config.yaml
horizontal_flip: true
encoder_residual_scale: 0.3
fusion: "prefix"
decoder_bias: "all"
Rows from block 9 of the image encoder, named by matrix and row number. Rows with one number belong to one channel. Each number is 128 + 32 x the weight over its row's rms, rounded and kept within 0 to 255. All counts start at 0. Numbers have three digits each. After the name is the row's rms in percent of the matrix's.
# convs0: first 3x3 conv (encoder.blocks.9.convs.0.weight, 96x96x3x3, standardized in use), inputs 48-59, a 3x3 kernel for each
# convs1: second 3x3 conv (encoder.blocks.9.convs.1.weight, 96x96x3x3, standardized in use, transposed), outputs 48-59, a 3x3 kernel for each
convs0.6 095:138080140152120163148187134069164081125143082213196128093134128128114138115147177157123142105128159121090139121127106127098117098121096143101137110033122098118072142185114153173126147119143110075137168111086172095085137154101114128119073147165126087094105119121170111176111107088180084122088117118154163083169135132129099103
convs0.7 101:147090122141129192151117125067096061122161073131149217134109129157044114151063121121073166142136177107158118150116134185104088132145128046147143067131139097105095141139134139124100134121183075129156168110173103155161136155114088137088148158060146140162161128124118135119145103080136112107118133136130159171126180130088095154
convs0.8 096:137122177132072175143128109166178116161180126138102086165139106182155141177104093112140180125157146156069130076110151207190187133127097128126142103148103134124099128135125116104126076113138093100101104187108141164197124112158129119145138133124092105140144112121144138146148156178135136112142133097122106094170134103160143075
convs0.9 098:161134099132118159168128119139096112122146166145139128148132089095110163148150165141132132112121136116145168085149129127080158048084120114135176126191127160122138187135140133131175060093049097094177164173165124115120132151148151116126101140127131132102107169101139076100121148172129116071125098131141152130124175083195181104
convs0.10 101:101136173103091142141100137159071060080095186067126164176148143121172119186144110138143122158132100144116178129157083152130136134142134172087135174109145120088112153147106102136080112076117104111127074116141128117173123089120162075067121140104141057117150068100152128182154140108125081155126108146163100141181128092138175170
convs0.11 107:136166113148053137143160207082130098120083072191119148166169120113133143086086081087132101120194161108113116127140098122152084212160174157163077115129118173141156136119114116191125121112110109163092103102131133156137115136139131126143139148121109145123121160150145148079183128135109117100169148156143153086184154185095104071
convs0.12 103:138138121134104162156162152129124137111043110180130101178125092044174121124125128128080073137158084139144185166076117186125119167174106194098085171155083133148184093072176167126123125094105124156117106128119072095124110134135145112105144103170192134147100128155150120145171126097129124156126076134178157166117117135121112096
convs0.13 090:138157096159153092208176163158175105106156154094141122103155166129157150158180139146151055114134114178075130115078107143113116132105104055102104129127132132126109157107134108126170095139169175141104175133125135153109094077137092090130124094114136105108083124080138114122191202122187191108168137090126194135130119153148128164
convs0.14 112:180107154187136088048067104159044179091153138096112077096122127110181144170138136106184114120172103113110088124051078120171084117062128117042194159142122092138135166178117164132086109139146126093149122142196133113122129148146166132114124118134061134151152105097214159079125102111140141104149101117130045138173152128135108094
convs0.15 106:112129092133138138177153154097061111175154104067116191091170152108157092170129047160127105115162144168119098068162074116129150127140181122238177064146119072064052167115111166132184161120073080139184145109071178060139113126149110099106166091126127202144115151118158093140147143047147147162140065054145116094126111153150102099
convs0.16 090:146120155129140123163176144153167088127146157135113116145147101078156128117141134161115141169144103130160099122176161146220169127075104121139105158163121156077032134154078213235179088076017191106080158102125166159161126124158106083153117134119171158153070108075099094119142137118170111146171119101115086100139092085162149098
convs0.17 102:108059139134122171062127128114150144092095149113133136148134119132167143146112129120141102119130164102144092095084120150083161139105096164145136091072054129128152187183120100126135134150152140131110196133127102105123109127160149119198137139114137118117148149110164166118095177154117112097119110135187137160087144114115129130
convs0.18 101:154191156121133226093157117117081148139099113166136156087065105179101141167098116140144150165176095097106093110143079170185074217133093116160109092147157129106141132123060092143170115070090145114143106135071153141130110070131136121144112117137116123117118090151135104131163159161112147125199095146101152116063094141122054153
convs0.19 095:130126148116115070148186128195124085119134152093121201134164116113089182083124047111122124141078081092119136147112132151117100102102147139034132097104090108122114102113088118099098061110196126147130115158159111153132132131141144065127132139095124124183125067140104159079161173180161177149179101154158108126168124176107183138
convs0.20 099:095127092160102163136114138161134131144145156156146116207174122122139146137165136191175169109077112145098154176138129143108121128107167120149131162169140157122101116128112158154133092123092092111154157153188153108064129106118158155119127157131187195170176108106121081149125137136134115110145149095188100143122133124096159119
convs0.21 092:155120145135114079103152105184147145102111145101092149113134128087159147077134144058145133130162172111096077115121185093130157130152103109135074155122085184086117156135134124102086079101107114059055129124101190143099114131156107137082094085106171172157135143133130159124106125144127105130108107091137138123130148138121140110
convs0.22 099:155154171147154110104090136208140148151167118103121130160102155104101150145130142111106158106079148152079132115098214092168167091116130086100127108086165101121095133148119122106140102041090153120099162103113101118092104116130145119062167173107156127141127165151176201137086137134100132132119157170169121065121141162100133134
convs0.23 099:088178134130075110140116102105113162105193143140156188167111127133133117133107148118142121163074165174196151097154118054104131183174184103117166213174171182134150134110077136060113106127078109098109129154113144104087138151114105177094129154115090119153133153086101124119142161199142146182193197153164108133115118151086102102
convs0.24 093:088145080166082079160125141091091103105083078150128209087074170161085100126121133136108147132121148134082120040088088099152055151085103138104054161120131131176078138171124116194155129168140117070113113103092184099113115109090105112114149133075123154132131176160129147169150141138109127130151145181136124126195167158141178156
convs0.25 109:125196172170110120101098128111075164196148126125135088122146171123039125134060169122188133112146159114154102146154139149139144110090120113102186149140138081091123132158108081128168146119194162082068109206123104126128116165137177207105122151084095124098148182092129149146135089137113104119165186125205139166176116093085129157
convs0.26 104:143171102154111071154179151129120151133109154171080163160091046207146051207131120127104113143125121124096116118106092126127111086148091130129113113225148163117116112131091096126116087152109091143152128119122089132115124132144139175113079141131151103048127149142129121107168144139134185103132118122113147139088143164091077156
convs0.27 097:204134073125081115105122101111077135114180236166199199050046150123104108187209207125143128079124113136091090092081140157099147124137118122097126124123129170135096135096134123119089188171144089123069086090118163222184174137106098139122142119137161154138072150118129133154145112126124145176129128144131116108103092150121149182
convs0.28 093:165116157103109092130119108131109092145148116117135162185182094184142098087079124158186128116071097123078114196108149096128114112105134123130123141143109162140149094091156178146122155121189090146134127153142119140097153114140151095108122141109194125102078098112194145101091103106183194157144149123095026080131126149103075124
convs0.29 109:065148161098169120092154111163137101192146131142141115134124152141193093126111076111168054153118080148177173147104079159120092065171184115088143151196116121123113168160091147131055095174147120156114151126098056144075121141186123092133116130161179140085091087141113087185157119123121102118057169167131121120185058089173145176
convs0.30 098:108216123172104146107108133125194115095126178137119143074082030159133167146107138153130062154186135081119120123112132110105154079128170132104111152157086185090084158118129146160099127094108086068107170140121121137149118187123183196097132146103050134104092162070121219113169126135101068128138110132157130108107147105151147089
convs0.31 105:105103152167128150149141155119154127175122071084078102112153105157046168137145129124128135139162187102088115094101133167196176133115162147179106096113148135111077074123136150111119168109123126090167144105149120153110089160145139135110068157090134143133105133151122115100110167129165092093108105120074112151167115097105146121
convs0.32 106:156171111054136146145129120100107076093110135169078114074065103152088185164205101091100121174083163180202121129127130180126143166141159077163122114075140186127102161136133143144121159061126129112118135152079106121075114090122110162136061133132073148116161101118088083135188157155106172108089050128136140125096083169130146163
convs0.33 089:115065074126135088146220183159102143180182181117081129114104182100062131085053094103165149131115147134141114072131147112111152140130110128099103135063077123102042163137124075157149085115112173141153130093141143071083151188146179123117141136093160101137177175187091135168114155131100124159094121139121102056136184117117103131
convs0.34 102:129171089138134123177196093112168124141142176178172101108131120115161086076140095152128155110145051094072153123103103166075105108136156093152140099111105093131140037163144082072164112142162133101131119097121139162063103111121137042094094146167073125116210161121103162098157148135132106112137162115144117105160129120168142113
convs0.35 105:123125128146170029141176074136170107150126122068100150078083158074130166140078173144119081062147189136154181096080126053140108105159155097141086096150145152135235136127109148194073183154133068082099111156170100127162163131120151104138122147121108145127177120134110117094160157143134163108138162161099158165116173141054128120
convs0.36 095:191067176113146142124147191151109207085068142173089120123093193135131133130160150202155140114039133085103075172061080148092139133084119132132165112109104101081137114117122147138160131117110175097110188108167162179149125127168126156150132083122131100131089140141125131133138090080147102136090150142145110084160180119142118091
convs0.37 100:097114157081096125176144099103147157072117131154124105101084121173193161130155086101124127146165095141113092120129116128132154107103185086097088092138146196161165153088134131113097191138128142082123154141128107136140147168104127126107098121101142128091103071099197134168176154164132106103063120140131126125107109102177198133
convs0.38 106:082145127103166136156136139143138125137131117153129132144206120183110121137045147128133124142133152121131130149128119134149149109102127111119093067180171091108134129118133169152131099084090142105075091115089141123178165172157079122136145142123105123057089176138090144125187134111096054103141145128102092196162144059129119113
convs0.39 096:166136177146090135155081089066128118065117107134126126117188155120171168047130152158163039170118108143186115139201143133198137096105090158086100095151020114079053226173146145157135128140138118183169120116170154130136187112162136112123122058139097073085138139114111154120128162150144158127123164136096094040147110108131108095
convs0.40 108:168104094201150112147111104130172128151114135121149114114138156147053080187131112131110114156104104168099117112138118132102111145098084027137147120160121111204148098146132122132116046154133179080135115135098112089126094163160127136131102109064087095191073071118165117123122123188159101127110132102091198114113138111107062134
convs0.41 099:124123135116141152151204105106178128212178086134066090135147140127128176141149140118128128133139118143150101131193132112137151176133121108087082146115158144122101114115157133069089166112146112057041142123145193083081065100139147108151128104175186118090162122163127113091169156133183148136118129124131127111070092137091109153
convs0.42 106:178183121152143157166161159127100134193154166183161085153095076112137087084156122104170121149164106067100096097198100132151070115143143133134104104149079082123100192131101217148091142162127094169079092129145141165117105123140148077146132090148091120198169166120137149172141155094143155122154208155108086076136134129120126112
convs0.43 110:157070109162080075126159099156147075159128153149111163088120163083158156080105189157100109138167162099190199152165140095145092112131111187050125158167099109134148084104120152205068131155117129193172139074195170135147068111116089141168121108082119212156099113149111104114132158148148130144124151119163140110151160163147117135
convs0.44 101:125128234177181146087132127113172118133126148116231103110059126126170103125194119122099121088129107159119205090111111121101160132116174115134185113213213058200169157103184194133119142158185112184107084137091074100035147148108080124127136121169144149114158121115168107138120102107119131108135163112149070202106133106096134066
convs0.45 098:186174210156225105119159119145130143117146111127121105078140115129111100140121129105125082133119088132127107114122145088115132161209197179132165174239135094115152138115191133143144143155088102148178107067138186151156088118119200136107118178135129132146125163151089120113165142146130092107112125146140110111096103109120102081
convs0.46 104:136195122113155107068096149125125093104146147107191105117187137143173073138101146166150177157131187158069181134154162079083159167099131095171121133119071055169093225135127136112105161082082108175102167125095179146126132106107113136114157082144159091146140105153173126170088137090161123131140174149205150163107177172110180103
convs0.47 097:148098083139068114152143111085154189153126126160122169150141165076151184077153077113110137091132128149125111108127093103135121140137165127164159098151135046178163102124071100098094131101162155139128092145134080093083146096164161150168139130170195133124136139102143072176119123123162140159141131135102128144162169086110191142
convs0.48 099:086078045135094121137163157077115145097099095206156167116115090098067135102112089113135160144106118112136177138134185132166139166139127136101103208087090185156153117151077120135124149165128197119116112166172172140105105106126116166119128187152192100112148076123180126132182086146182102147190138109169117167179133118091083149
convs0.49 095:117126255108202255139229255082143164087178094081097101161145158125108116131121117097129113133128116119143115156128127174126158135166193154121074107126080069130095150126107132114100119130120107141051124181104123135140171141124149146125130154178136104112159148155166205207092171184134160111081151111131130151142110184151099158
convs0.50 087:148107017101065074126132073077151146124097093127058066166152173123132118164158142127093109106141139136070119161109113152107087134131072185097085173151118143142174092082041069095089155135141182108169124101142142099149100172136087159148139122174171144073190143121176186152155109134136135156084134149118155131173171122153193136
convs0.51 099:152112166156108129197132142109138161133117136119144108102124147129120130168167098106125106108136168175138133109156080126121158143118196158147163144141081099073131175127150087065144094147128110120100113088093123089059104099107151153120138106126120093162131073110160134140119121130137122138114093086115148129101145161141163142
convs0.52 098:106128132066068130166104044090115165168097149074114126094176072158157053112148163161141129129140097106084121224217142093117147128097137110070105129052101113074053109102173098093118122138110141143153107146122094119141135130120112147131184146107097136139121197142183125126138120082181112128146156080104110131113141153099162100
convs0.53 100:127021099106055050168104147210122110104112118163142085102111137147161113121089107102143123113140198169112112169115164174180174089127082124085156155136150168120191082116086120143116137113135066143046144137103156184125103111139144141125153110144075125131159165151118148119147172170135135150098143154172129131096156149129136140
convs0.54 109:006125135090129159119119120126114081099074123128099134169126169143106045119127125158105079179151115124146099148145119148130111159068132099138139067178073137107069159063161099115047165073128052177180131115126146171192094099161143084164158142180149166121157101102159153125141164140157155148085088143113165106192145115142108084
convs0.55 097:164069108199110151124130126121130148112150091144085104142150123173114117173180108150167094141163147155123115143138136118130150149133163165127117107109120124125167082098140144140102095142138191144135146082073104119155054078136107089181104081153128089209138075178138123212141167164148173162142101124107101162120044159153133193
convs0.56 094:145079097124123142091116155136123136159076117116097135150140090104169135131216123145167148129141110092096089097102088106114111139101162079115122132086124143074092095142142082111109117162158173149168172193196083090081147169129150127162122163198147149169133171119142118133120137136115100120175170187122145144166123133108102088
convs0.57 100:166138067188145126125078122120139138182088091136100127146155106094143137130146140175144136118117113146113138088090082126093107121154143145144156204148155145117095077095066116185142070090090114131110152136139122082106078119117142121162137160107150139099058103082146124141133155140117063124141169164158128183153141144107045118
convs0.58 100:080136130126130143146148115098154163150111118162144136134078121068172201156146107123151158062080057176162139142110120106177186112080090154131158130132067122125100151114110149141175247144132129094138153111051078128172117159116152167171113120142178174101154162149133117120125134166161177154083076087117105168104139188182127162
convs0.59 098:112095097102112091154121085128151155118122115125136164065201108136123102129189123196140131180146045194171080128148118164106112114069215159155131148119088151117111111151064181175099117089138166186129125180102107192103114085159104125190094116180133131160114153115168162195124131132169166105209168134137173142160144142137102133
convs0.60 100:163077109179117102100134104132137109108141091099123139147123073121138141105160165107124116114135076169173100104116174129060161186075133169139071110116085173162136173112069142078066134188119122123152147106130103124089120156104144101112147161110111115091097179147110128131187149158141153159153135108178070104229100097141136128
convs0.61 101:040129174164174137083095120158155168211180170075090128106133172130166169126124180100117119135145165104152110062060089173164111132106119111078121123234159071123143100125122133139126118124147059200127112105143131130152182155155152129110137110101176139123133156114134131132145162127120077168125139176112150126136157130086073109
convs0.62 094:146142036152085078103151101146134071101156131180164080134117105105131132110098113138072109135114081064088103109182112117162160121096081123169119153134145054127147094150087104114134129141115137042086170100096199129118144159102153120097093144131147099132087078115149139142167043092117100124133124111210122130140123117125138122
convs0.63 102:159169161146102118122156100129188180122120196116162122173150172154175128169137122168162143111142136155176095123160173120065144115131117090076103134119079097162082164145148087146182118137169127118159172075099190084121132162182109070183119122123128144153095138140105173157146129139180165134107134075137146204155104163124134151
convs0.64 090:164117112130094191187131200136113095127040127111190190121113127168105094153131157121125127090144172129127160139210197142182211118115157095150209128139167164118192139095122108086094098052127106128182139153205143167173143126123148113140158128116154130078144128066155079140118113103151133095143122113142117084090161124132131063
convs0.65 106:091109113078185122188152120140120218094151164095107137075123091128158178101182140161177146121141200115134090137155126112135160071121117144079086119140159135116105122160107143159183129127095139145165128106096136088153114132143123109143097105159180166119175141103079133182150154141116117111150104134109118162150108146147115106
convs0.66 100:130157143117211154139169088141133122176178149124142114126099116129112178138086126113140142137121108120121116141159103150115084127154138083139101118125144107097101094070138162130120091115172160117073091148099158110100118069108154167147107110161114201130178115180121144159163180094124116106133095139174145135137119139141122087
convs1.6 094:165119155149182119156148141148148150142149183138153104124086078184119156167131191118071104119050101134140166115121165113078157119149144134117097105130106113084148085138121069158077111138199059074122145134189128134128054119095115196024124200159129148133119130094091105121137153184125105188098042092119150178119152156129129133
convs1.7 105:132122101118077106083131113123140105097102073107124183150160121122140195148136163115112124173117131109107113178120106160185171181218134091100142098131106110126131188058185093150108158154110128111084155130131114140098143217126198144152158135158118124133117134103137113134140133098129144142145139119123131170121134141087083111
convs1.8 096:134094167159059139146103177095116057102129128050111119130072138118129155120120197132184135186177162144173093069123156162159171123103139124176125176139139131184121045148114144106080185131105065078073055144093107107146169179159111202132119150116128126066092077036168117118148098119118082110194108092143146141134155136121134074
convs1.9 098:122130156152158152137082131070119169086116151012132147174132170127108131079060103127193160140143205102097114181201132125140160096113131148113139202174101178150147144195131047131166061030184131088114125098131107114136172098175108150129135146165098151159111171135101092081127106082129156081144125095134126138098101121148086049
convs1.10 093:139166157098099123179104124075121149138155186115203191147186127140174159180145201158086077106092089120176112093117102147117110144149071167147078126126145151141175093163172100117164137096134139143123121087146147176200140106061057131094165160095127145147143174183103136151135097175113150212144169179103092089166116123121099113
convs1.11 099:115084096132123115168099113139155174105141122111132161158098133119158172136110122115117156127092197110146188153124123144081127161086134125143089116117127161113115114118063076191086118125081109131149160113123144128123208167130141148093143148162108139105168135184168153139077113135103128105151143131122103182154137170164117137
convs1.12 100:122165148131108169124139193101137133101204187109159114088160118201235177125137191115138154131140171092122115143138130119095065133091118123081106163075170135148189124123106153125139212124154094094126102081125077081112127120098109169117154126026147170156183187183129177178122117168089147124106156193157128091114181155088099089
convs1.13 102:122077197105081228125080184121030128132131115140137101118146147137073067120101140084117162120162126218127174140114135153123156081068103147147151129112192140074100085108102169094149129104078101098122119104122094092114096130063108166131103100188139130174093154170078169143132145190162114216154151184067085085137104124157126125
convs1.14 089:170165145148174112151131061122152111162161089165123152208118130138104114175120121011178084099017120010059207176141142109173095112097138174153087158183147120099134131154048174103076117106136131130151094144156074115135106116119184180112136075155135121136111074135140129062108091178220123109119108112126124143148122181155125141
convs1.15 095:142092161119154100117076143158170120177093174099155155095137181086124100165151073165150133179074175096144170092101121155152142009119129112122128103165171143158096131137137130182092068110089143127153152102094166128123145116107164153094091132111147130117133148115112137089115117109150134140085077170129115155154143102129103135
convs1.16 105:132114165094133130126174102135060105080081133135126078119141132150127157077129146116101106171166095152173089074036067192148178066135159101087100095107133117143136133060137137171151127099146126092136143164151131165203160132136138153123124189157099087066129134116105136139130101098129136135158159161134136132133091137099106117
convs1.17 099:085110105109154159145135084059064160104144142097169111089110105112140099140145108150059067136118126171113127070136154120104089134141083129144168103184138152151196095104125152098118165194176096123127126155170106169141175131127164231170156065057126105102112108147078094147116129101135100095114095059177157169170147157110113161
convs1.18 097:064085172130050126113095087107088202057079131144127160119116110102130112113138106124102111184137130092081087210136109156078083129134078132132129161146141189109089093091110084198182140148198108129189103095133144119183165104138064148163073150144214183129135144163124131150096139104153131151145158127146116183119091154118077125
convs1.19 090:132114116080101164143142163135076154107131154163141189120076092102087116175141129182204131102140141102081137139133121158168127127148106184174135110149152134065143135136215093136130174169164122147125136191140095139106110114097155171143160165103178132127119173167130083129101153143130150124136139130140137129094092162136112088
convs1.20 105:210161074159159170153122158248167102143155052166125082111181138143195185047128153150072126080104102085174151100154150116133136149104113120090077147115105154126106155147159130163126118083120082097134140150166127137215101123121132091163155144137093112122137116117140137128108124126136133079135154149129137138163123154156095145
convs1.21 095:176208096202178087147137130117122121112143118163170105142160133112182129117144119125059081157091112158071082246163147109141088094109102088038163061094084119102097130136196167134134135089136094117152106121106092101094118140076143119166082074104119155132120132158126137142113108210116078126085116148180184159100132160157105163
convs1.22 101:102136139117102115132104145136162149134177097077081024177129101135114074087081073055147118120106164158104103158122101132214143120155169148090109085135161106141138061206165131156113132100154150154166122159143122141148123126062123105050108124121176150199122155151151182126095148180077164135133150127072131086073128150097112113
convs1.23 090:114076143104108118111111114193140077143088124114097149135174144044148054095102146086118203158163110124157080201115080155123098134143119117097144132108158177168100109158135124112136091118173093111105173156151149143167181137092091121083034175091189155122158131107201153144153133122137065110125144116185151113137108138151111119
convs1.24 101:079125151121141085161194135112147116110105164088115160138145115146119127179166153068140151082125166110069160192172083157116103150088096150109113154141157120100134134161142080157122145105182184181178136142106159162086044176165102162154107146140150126096084104131095130072122124132055088171079099171109181104092138110094119067
convs1.25 105:114116143140096154143115115174169133098072070129064124177154140160124075190076142086149140140124153145050143121170146159103146149136148113049202109085126122140136136101179145075155087181081144113188099138110144118146176147150235171088108168160137175094120179168175122133138136152077119173132150136107158138141132123093095118
convs1.26 115:100122175090093122147141138074085137098089129206117146118075106165150134128137123095104094148087137202124144115036123142134101129101144130125101127062083090097147189204065098113114122127174125122133102121140106087140075151072115161062160169136196153127139157151151126097140059141112160158115137125138134181047102150119104106
convs1.27 097:100122115148144111130154167105119106044051094183122174129144112137124141130141170125088114105099161129152156126091125204143139129118099111172096123091190134130155121107154106155115118129118103122142125125157130157113077118114174145118098149097142095105106140113109127133111062129085038098124142071160160109124084144126089099
convs1.28 097:132054095127083134156115164149100090116149115137179090062042088146067106180156148130083055105148150138165090129142140086154174134113142116071114138153184147147104129147145113064129191134164133145136117147159099128120126117083093107113061060080177141130134065083114138099161160200142114129158078135168072101090079110062089111
convs1.29 094:150110111135036166159059137150091170083101164089112145102120132117171116149141143070127117112171106132130181125044122127106103148122142179158210119175179234145113164157123115157161156156086149137136145142142117172170059125119164120206119226158125098159162111115099154128091082131133095157117144098125183197137129166143093146
convs1.30 108:170135139126109148139181106146103163105081081135146193098118079107124149109142149193069210115141059108163114103123085184092056151099083121151209153096100112134164074131126105141089110142109124099113114107095142164134065166175128189097081169140154092090169123095151113126150139170078051090124129090170117137104140173134134167
convs1.31 090:224110137114139114124148197110134187061131167127139130138165101124137138201098102110155101125101102148143115166079107145147164145188151082117145158147045139149137051206071138141070119102130118136094113099081174124126130142079165215134112170054084109166144150083079091090104115167081081113086116136187136147098129090142166144
convs1.32 094:094133136125107123114094149206183209162201142107171160119111126212170187193166146101165143083147144114082135142095099116099124122139197183119102166149141114141121098156121140129113146167144131152157138176155155139132164137112161125137114125133142108105078109110127112115102139041075129108144116116164161086077122082104109165
convs1.33 103:143178198131153166043115157108090176132155183100088154102160155118134151133183150195159068171153069141144061072101031152130103167131164149126133193159207129057100103161081145147197073090159079125143170148140105130120175106070176183112084157139095193177113189170114160130087150109105068122177196154092141142136116089137158158
convs1.34 096:164096145129067126187124151133098071107069109146119121128169101105164121074129118120175115079105173169158119158146120164117134177202125148115118127087114125196131079100140094118103114160110137120121186139114142183145085170181113226150045103108132098139087137129186186229083142181158123174149149145089103143139109143126146177
convs1.35 107:151097129110127100108112145201167128131139122132098090086095111111157137065120165133080121123135106108138177122089063114098050132092134095133126124163179161158142114214109132168109126158149092137115095105132114110123131146096175102110136165182159129146122153146164087111058129136108167173066094106137171150176147132094122136
convs1.36 095:092119135155158165153125130085139199107124092138110116107113123098068142179142176184093157099142131156146121129107109121091155127097195142127159138173094163111144084105103118101096186222062107124115138103153095153152059135146090145158091142111140107131086121116146146144190196136151145208098124118108090126161156161136135174
convs1.37 110:153118061098144087169150107081136127113153165098151184104182162131087109170255172120160137044139119135081081156132147202115112126126128079124128086137061154184149151117151199199109116106096166158131159166094121156162179149133158165138143112120160114128155114095115106136083060129053090178116131132162132133138179155115110121
convs1.38 102:121087114109096084140038127081059069176101128152060148184120200121120135146128119075117082092098072111114117150170175088087114143145143059121158119035135082145104143148100130169177102117128199137158145125130141145181129160075166185140086078126118104169146091129161137164194181158153164133112115128145197154143143174171182169
convs1.39 103:149119114207134123139136101117090163056118167096167139137058088154131130154137129095204093131102099191153103161079155183132120140111130098145162094157117157130114144095116120170114168099100103095069124149061172136121104145095114187138168119113163185236079088154110106142166131185098106194121079156112165118132136100171143130
convs1.40 106:145108160174089114187129104164117110174097117190102128146134145136115074139146095086159107106066095145150172125174030149105186114144099088100075097069100121150132099125082104043178156122072114116111131110138146132169132125141171067091152172203106106128114117123116129087158115163106093174111097163113120153112159120128112115
convs1.41 105:150138123165098086131078100170113077159132139082123117164150187114111114121134191094092137207089120171177140071064128111085117145138132116173151144167131134134124168071071148048135186037185118111099126054134162133141084132112088149120101122152167148147148132088155143152116110161139155184142131113155161204121087115100112120
convs1.42 103:119156161127102127137153142113127167065093138192143044153116122078085109096157131102149152135144180119146150165097103136113124160121106105085134073109112129087081123046128184095095187107075123152162141135113106151183172164125183156130134145155116084130126155079151141133106051092165129134179130111153143175090099104126119205
convs1.43 099:140131150165091173148098245144119151202148142098058154143114130118114122159130131084113100147188093081197160128129196123132089132094124149122082129079082184092207168125109160116177098144141124144086139100100127108099119202124075135173174103107110120141086164121102163122097076117135082098159143162115166073172139111116167166
convs1.44 095:143098147158092165078127133169166159083109101112120150047104160118115135065182111095197149114128170125097101074076071075100054152097117133086059147198050134188090143255046132115183075143155110125080140165162079160151027118050084132101093152117183113153178090124173081138067119125054110108110061149175130127144135139136163128
convs1.45 098:148212134122119137131116084176153101142167086189125061130161103152090138135083109120185099106144066100121136098096057062099114123126132081073209174173120155179155118138092094074064147207111097129107083105088145136110107134125145148160090153148162120157152137173200183142137062129103100165110126177155122114139114062141145119
convs1.46 099:122157099114131159154174150095173161135133184139185192086110092127152075159149149117107054139197198124167153073148116162098119152109132169083136187088135094106109094169147158177155132093063118091119124144130122160130103125104137125115130109137138106069120073051112104106116136159178127174184167143161090123130103136135078076
convs1.47 097:143107118120131125170193119144077102160088068128158154122223141087140132114152116184169133055162123064194109084100095105103070090109126008095099133122129155134101071098103044114134131150149113135165127121123022115136120096112109151132135166100162138167155113147130098135127111149151156137085159121199132154171141116117101082
convs1.48 089:106096096058127141168143207115135126104147124206158143150117146132184092124170145098115119115093148095202114152109162154131138102070107128149102117067079139195163117090119168119138177118122169108121129106121109152127112098141167139075158111148150104090173137161131149150138181109072108087138115161128064054140157108103103074
convs1.49 104:121112081105059150081026156109130155177115126122124117134138107122099122149134196118103098158039161215132121090102089123118200082146137162150097173157152177162203127173097121135163127128144168114138135135109144147099124110089184144083180134129151198105181149123155178100164107125098142127113135153093082159096126165085131118
convs1.50 101:140150137177114117175119057119140213145139116139129081109105161069089110123169085136093083129148112083161132118095082140128092114093129147060104171133106200141111108122139196154198182059067147082096120106090099150151168163096128109131129064155153204130100127108112072099102195126115124112128123156091131140157151147089123153
convs1.51 094:121123106095130067114101102095165205126124152166111164079145105103150191118155180040083070118195140108114092105115057127147187129156132113124140090122124142113123097185100101142094195072067132137144093124114104129109159183133081156170072132111069136128143140180121110102135067179062103137113154105123128084119084053127072079
convs1.52 104:119149094050144102120147134082079109059144208154142144128116165102111139131183155146117069153168150120155044146077060133106118152096174123163204102062120067067110200092113155071084139170159163151162087113127134107109141158135075126026137126128097128155139111143107165113092053154130138123170097196105140105146137178158141165
convs1.53 109:124165153102129142125172215103166147086148109096116081144125128102131172097119132144186177101153181097150164077143203052166149116118138081095149020070102056089087170151057127104061118103111168123141142130124147084078158133096141143154160160176071062094092096112101126108143036156150093145109098129133147142121145157076080081
convs1.54 093:071114120144133132141117134088062177098148148184148135142155111053119115141138156153127145142130113195112146123103175118137118161067128139132075135138076123088151135195162133146173092202120130114097128115150145140115145079094144086105152116081144113176111103157120101108101132126112106170177129151154092174171121145135162104
convs1.55 100:126161107089130161147098169105116126090147082063085089167096149120074100141121172097146102116167102075115090156111153151161156129148138066118066128104123189146097149172175106100123136199151076077149114100159124116144116160146091139072136140035114110086140129126121122126159096203129070154116097116113101121149116098127131111
convs1.56 099:032054123109156179074067146134097113131127158122153169105165148131180151126111128084142105158122078212174119166162144118156182145132111141179164164095098111131152096161114144138124163126127129081089117136103125120142112154140136165097120109166133141136136153152086170135118136148071119100145167183133089100128117110136108077
convs1.57 105:139138142158169136156063084133159120140112060090111167149137119122151164124051094058195196162161148127184173147106075108094129162088135067109130111043060177184127160135195136080113165150142140151144162095156135135133107186104101145122155142200094118096107116124103075047160140087061093132060167162122122155122152145130013098
convs1.58 100:112115127067161210130133151120162146091150156088113167133171133139146106114137178066086089085133138126123093124127157094049116124142154146127158117151161169108124142112144127166055107037115180134142152132116148096104168113141184177145127112116093172143120173106101150124042104103076160125133109045175185137180151139120101102
convs1.59 095:213091091150090133176147137140087137123077075201100082181106142170054109145097089083170167143127164110133090131121166180102106134136089149129123124157095148205114066178143133106181073189183110115156140096170123156078096163077130106116106157107078104137147151133086088138074109191097112185136060166132050117170144162146092102
convs1.60 112:127095203133100117111104204140138141106130151121135105130124081131137112106077105139104101136162057099138095074144152087164141194193165116078078056082098128138149119100122048150118127154145100072119111071109109102148174166107108120129127100129081129116101117105079132078086089177100115192085132154135075130096039203138095159
convs1.61 107:149133098125112145108164138142172104118127147118107119078087121070084081109118082100110110181163124120067137133114087111105153079059129150135113084093152128110175165087132068107127144083159109071071101078119104140132084146114162133105142172104165155142187164179147080072115155144091105135052175105129132117161165157107096120
convs1.62 094:145127155178108149194145110111198168122187148201147082089152160115180170196162185123106074123130081177137152139121057104147097138156124090152148125153156137117189100143164071126032160138086187182149146154146167120171163152161150181129116132166097086100115107101076103109159131158154145115139136118113079131093100109149095131
convs1.63 110:139123142177110110134181121117168057111157084059094133117116116132127099131143110143115174122147202133144190125077111177129098156172094100159145087127156148133158204145073106145100016181170124081088126132096131127115153122112131157116037064140124139090157145127090125101051104146129173103133133156130110110152156147122107114
convs1.64 107:131092137102086133109151154111093167089120124111108118129088173119154167095176069130089145156188101129156159098161151156144070159102066102145171027123113207177167061144152164057138194140097114142147100096119146100097127132110116139173083128176173159123120105133151119132147154130182140070113109107155102089174153105174078128
convs1.65 096:100138101150131096119059102124146115192128163123147183101154134170191165062144150139086198033164108177089145127122108224128120100098183159111144168157098092196127122158052154163220165127121120089125156078144127138187151164169133084119174149146134131108107155042136101108133139102108050117122159202162149111131187144155139167
convs1.66 097:125101145145084184056150201087126152117089190114132077107092140071110115128109131200179162105101074129166148120086121141092179096059111125105094102074177139079070115048138189162143143100126142171129142130184143143192154134129150145132143175177112110150155135161113131089143125096112112092163143153038102125138137093129167149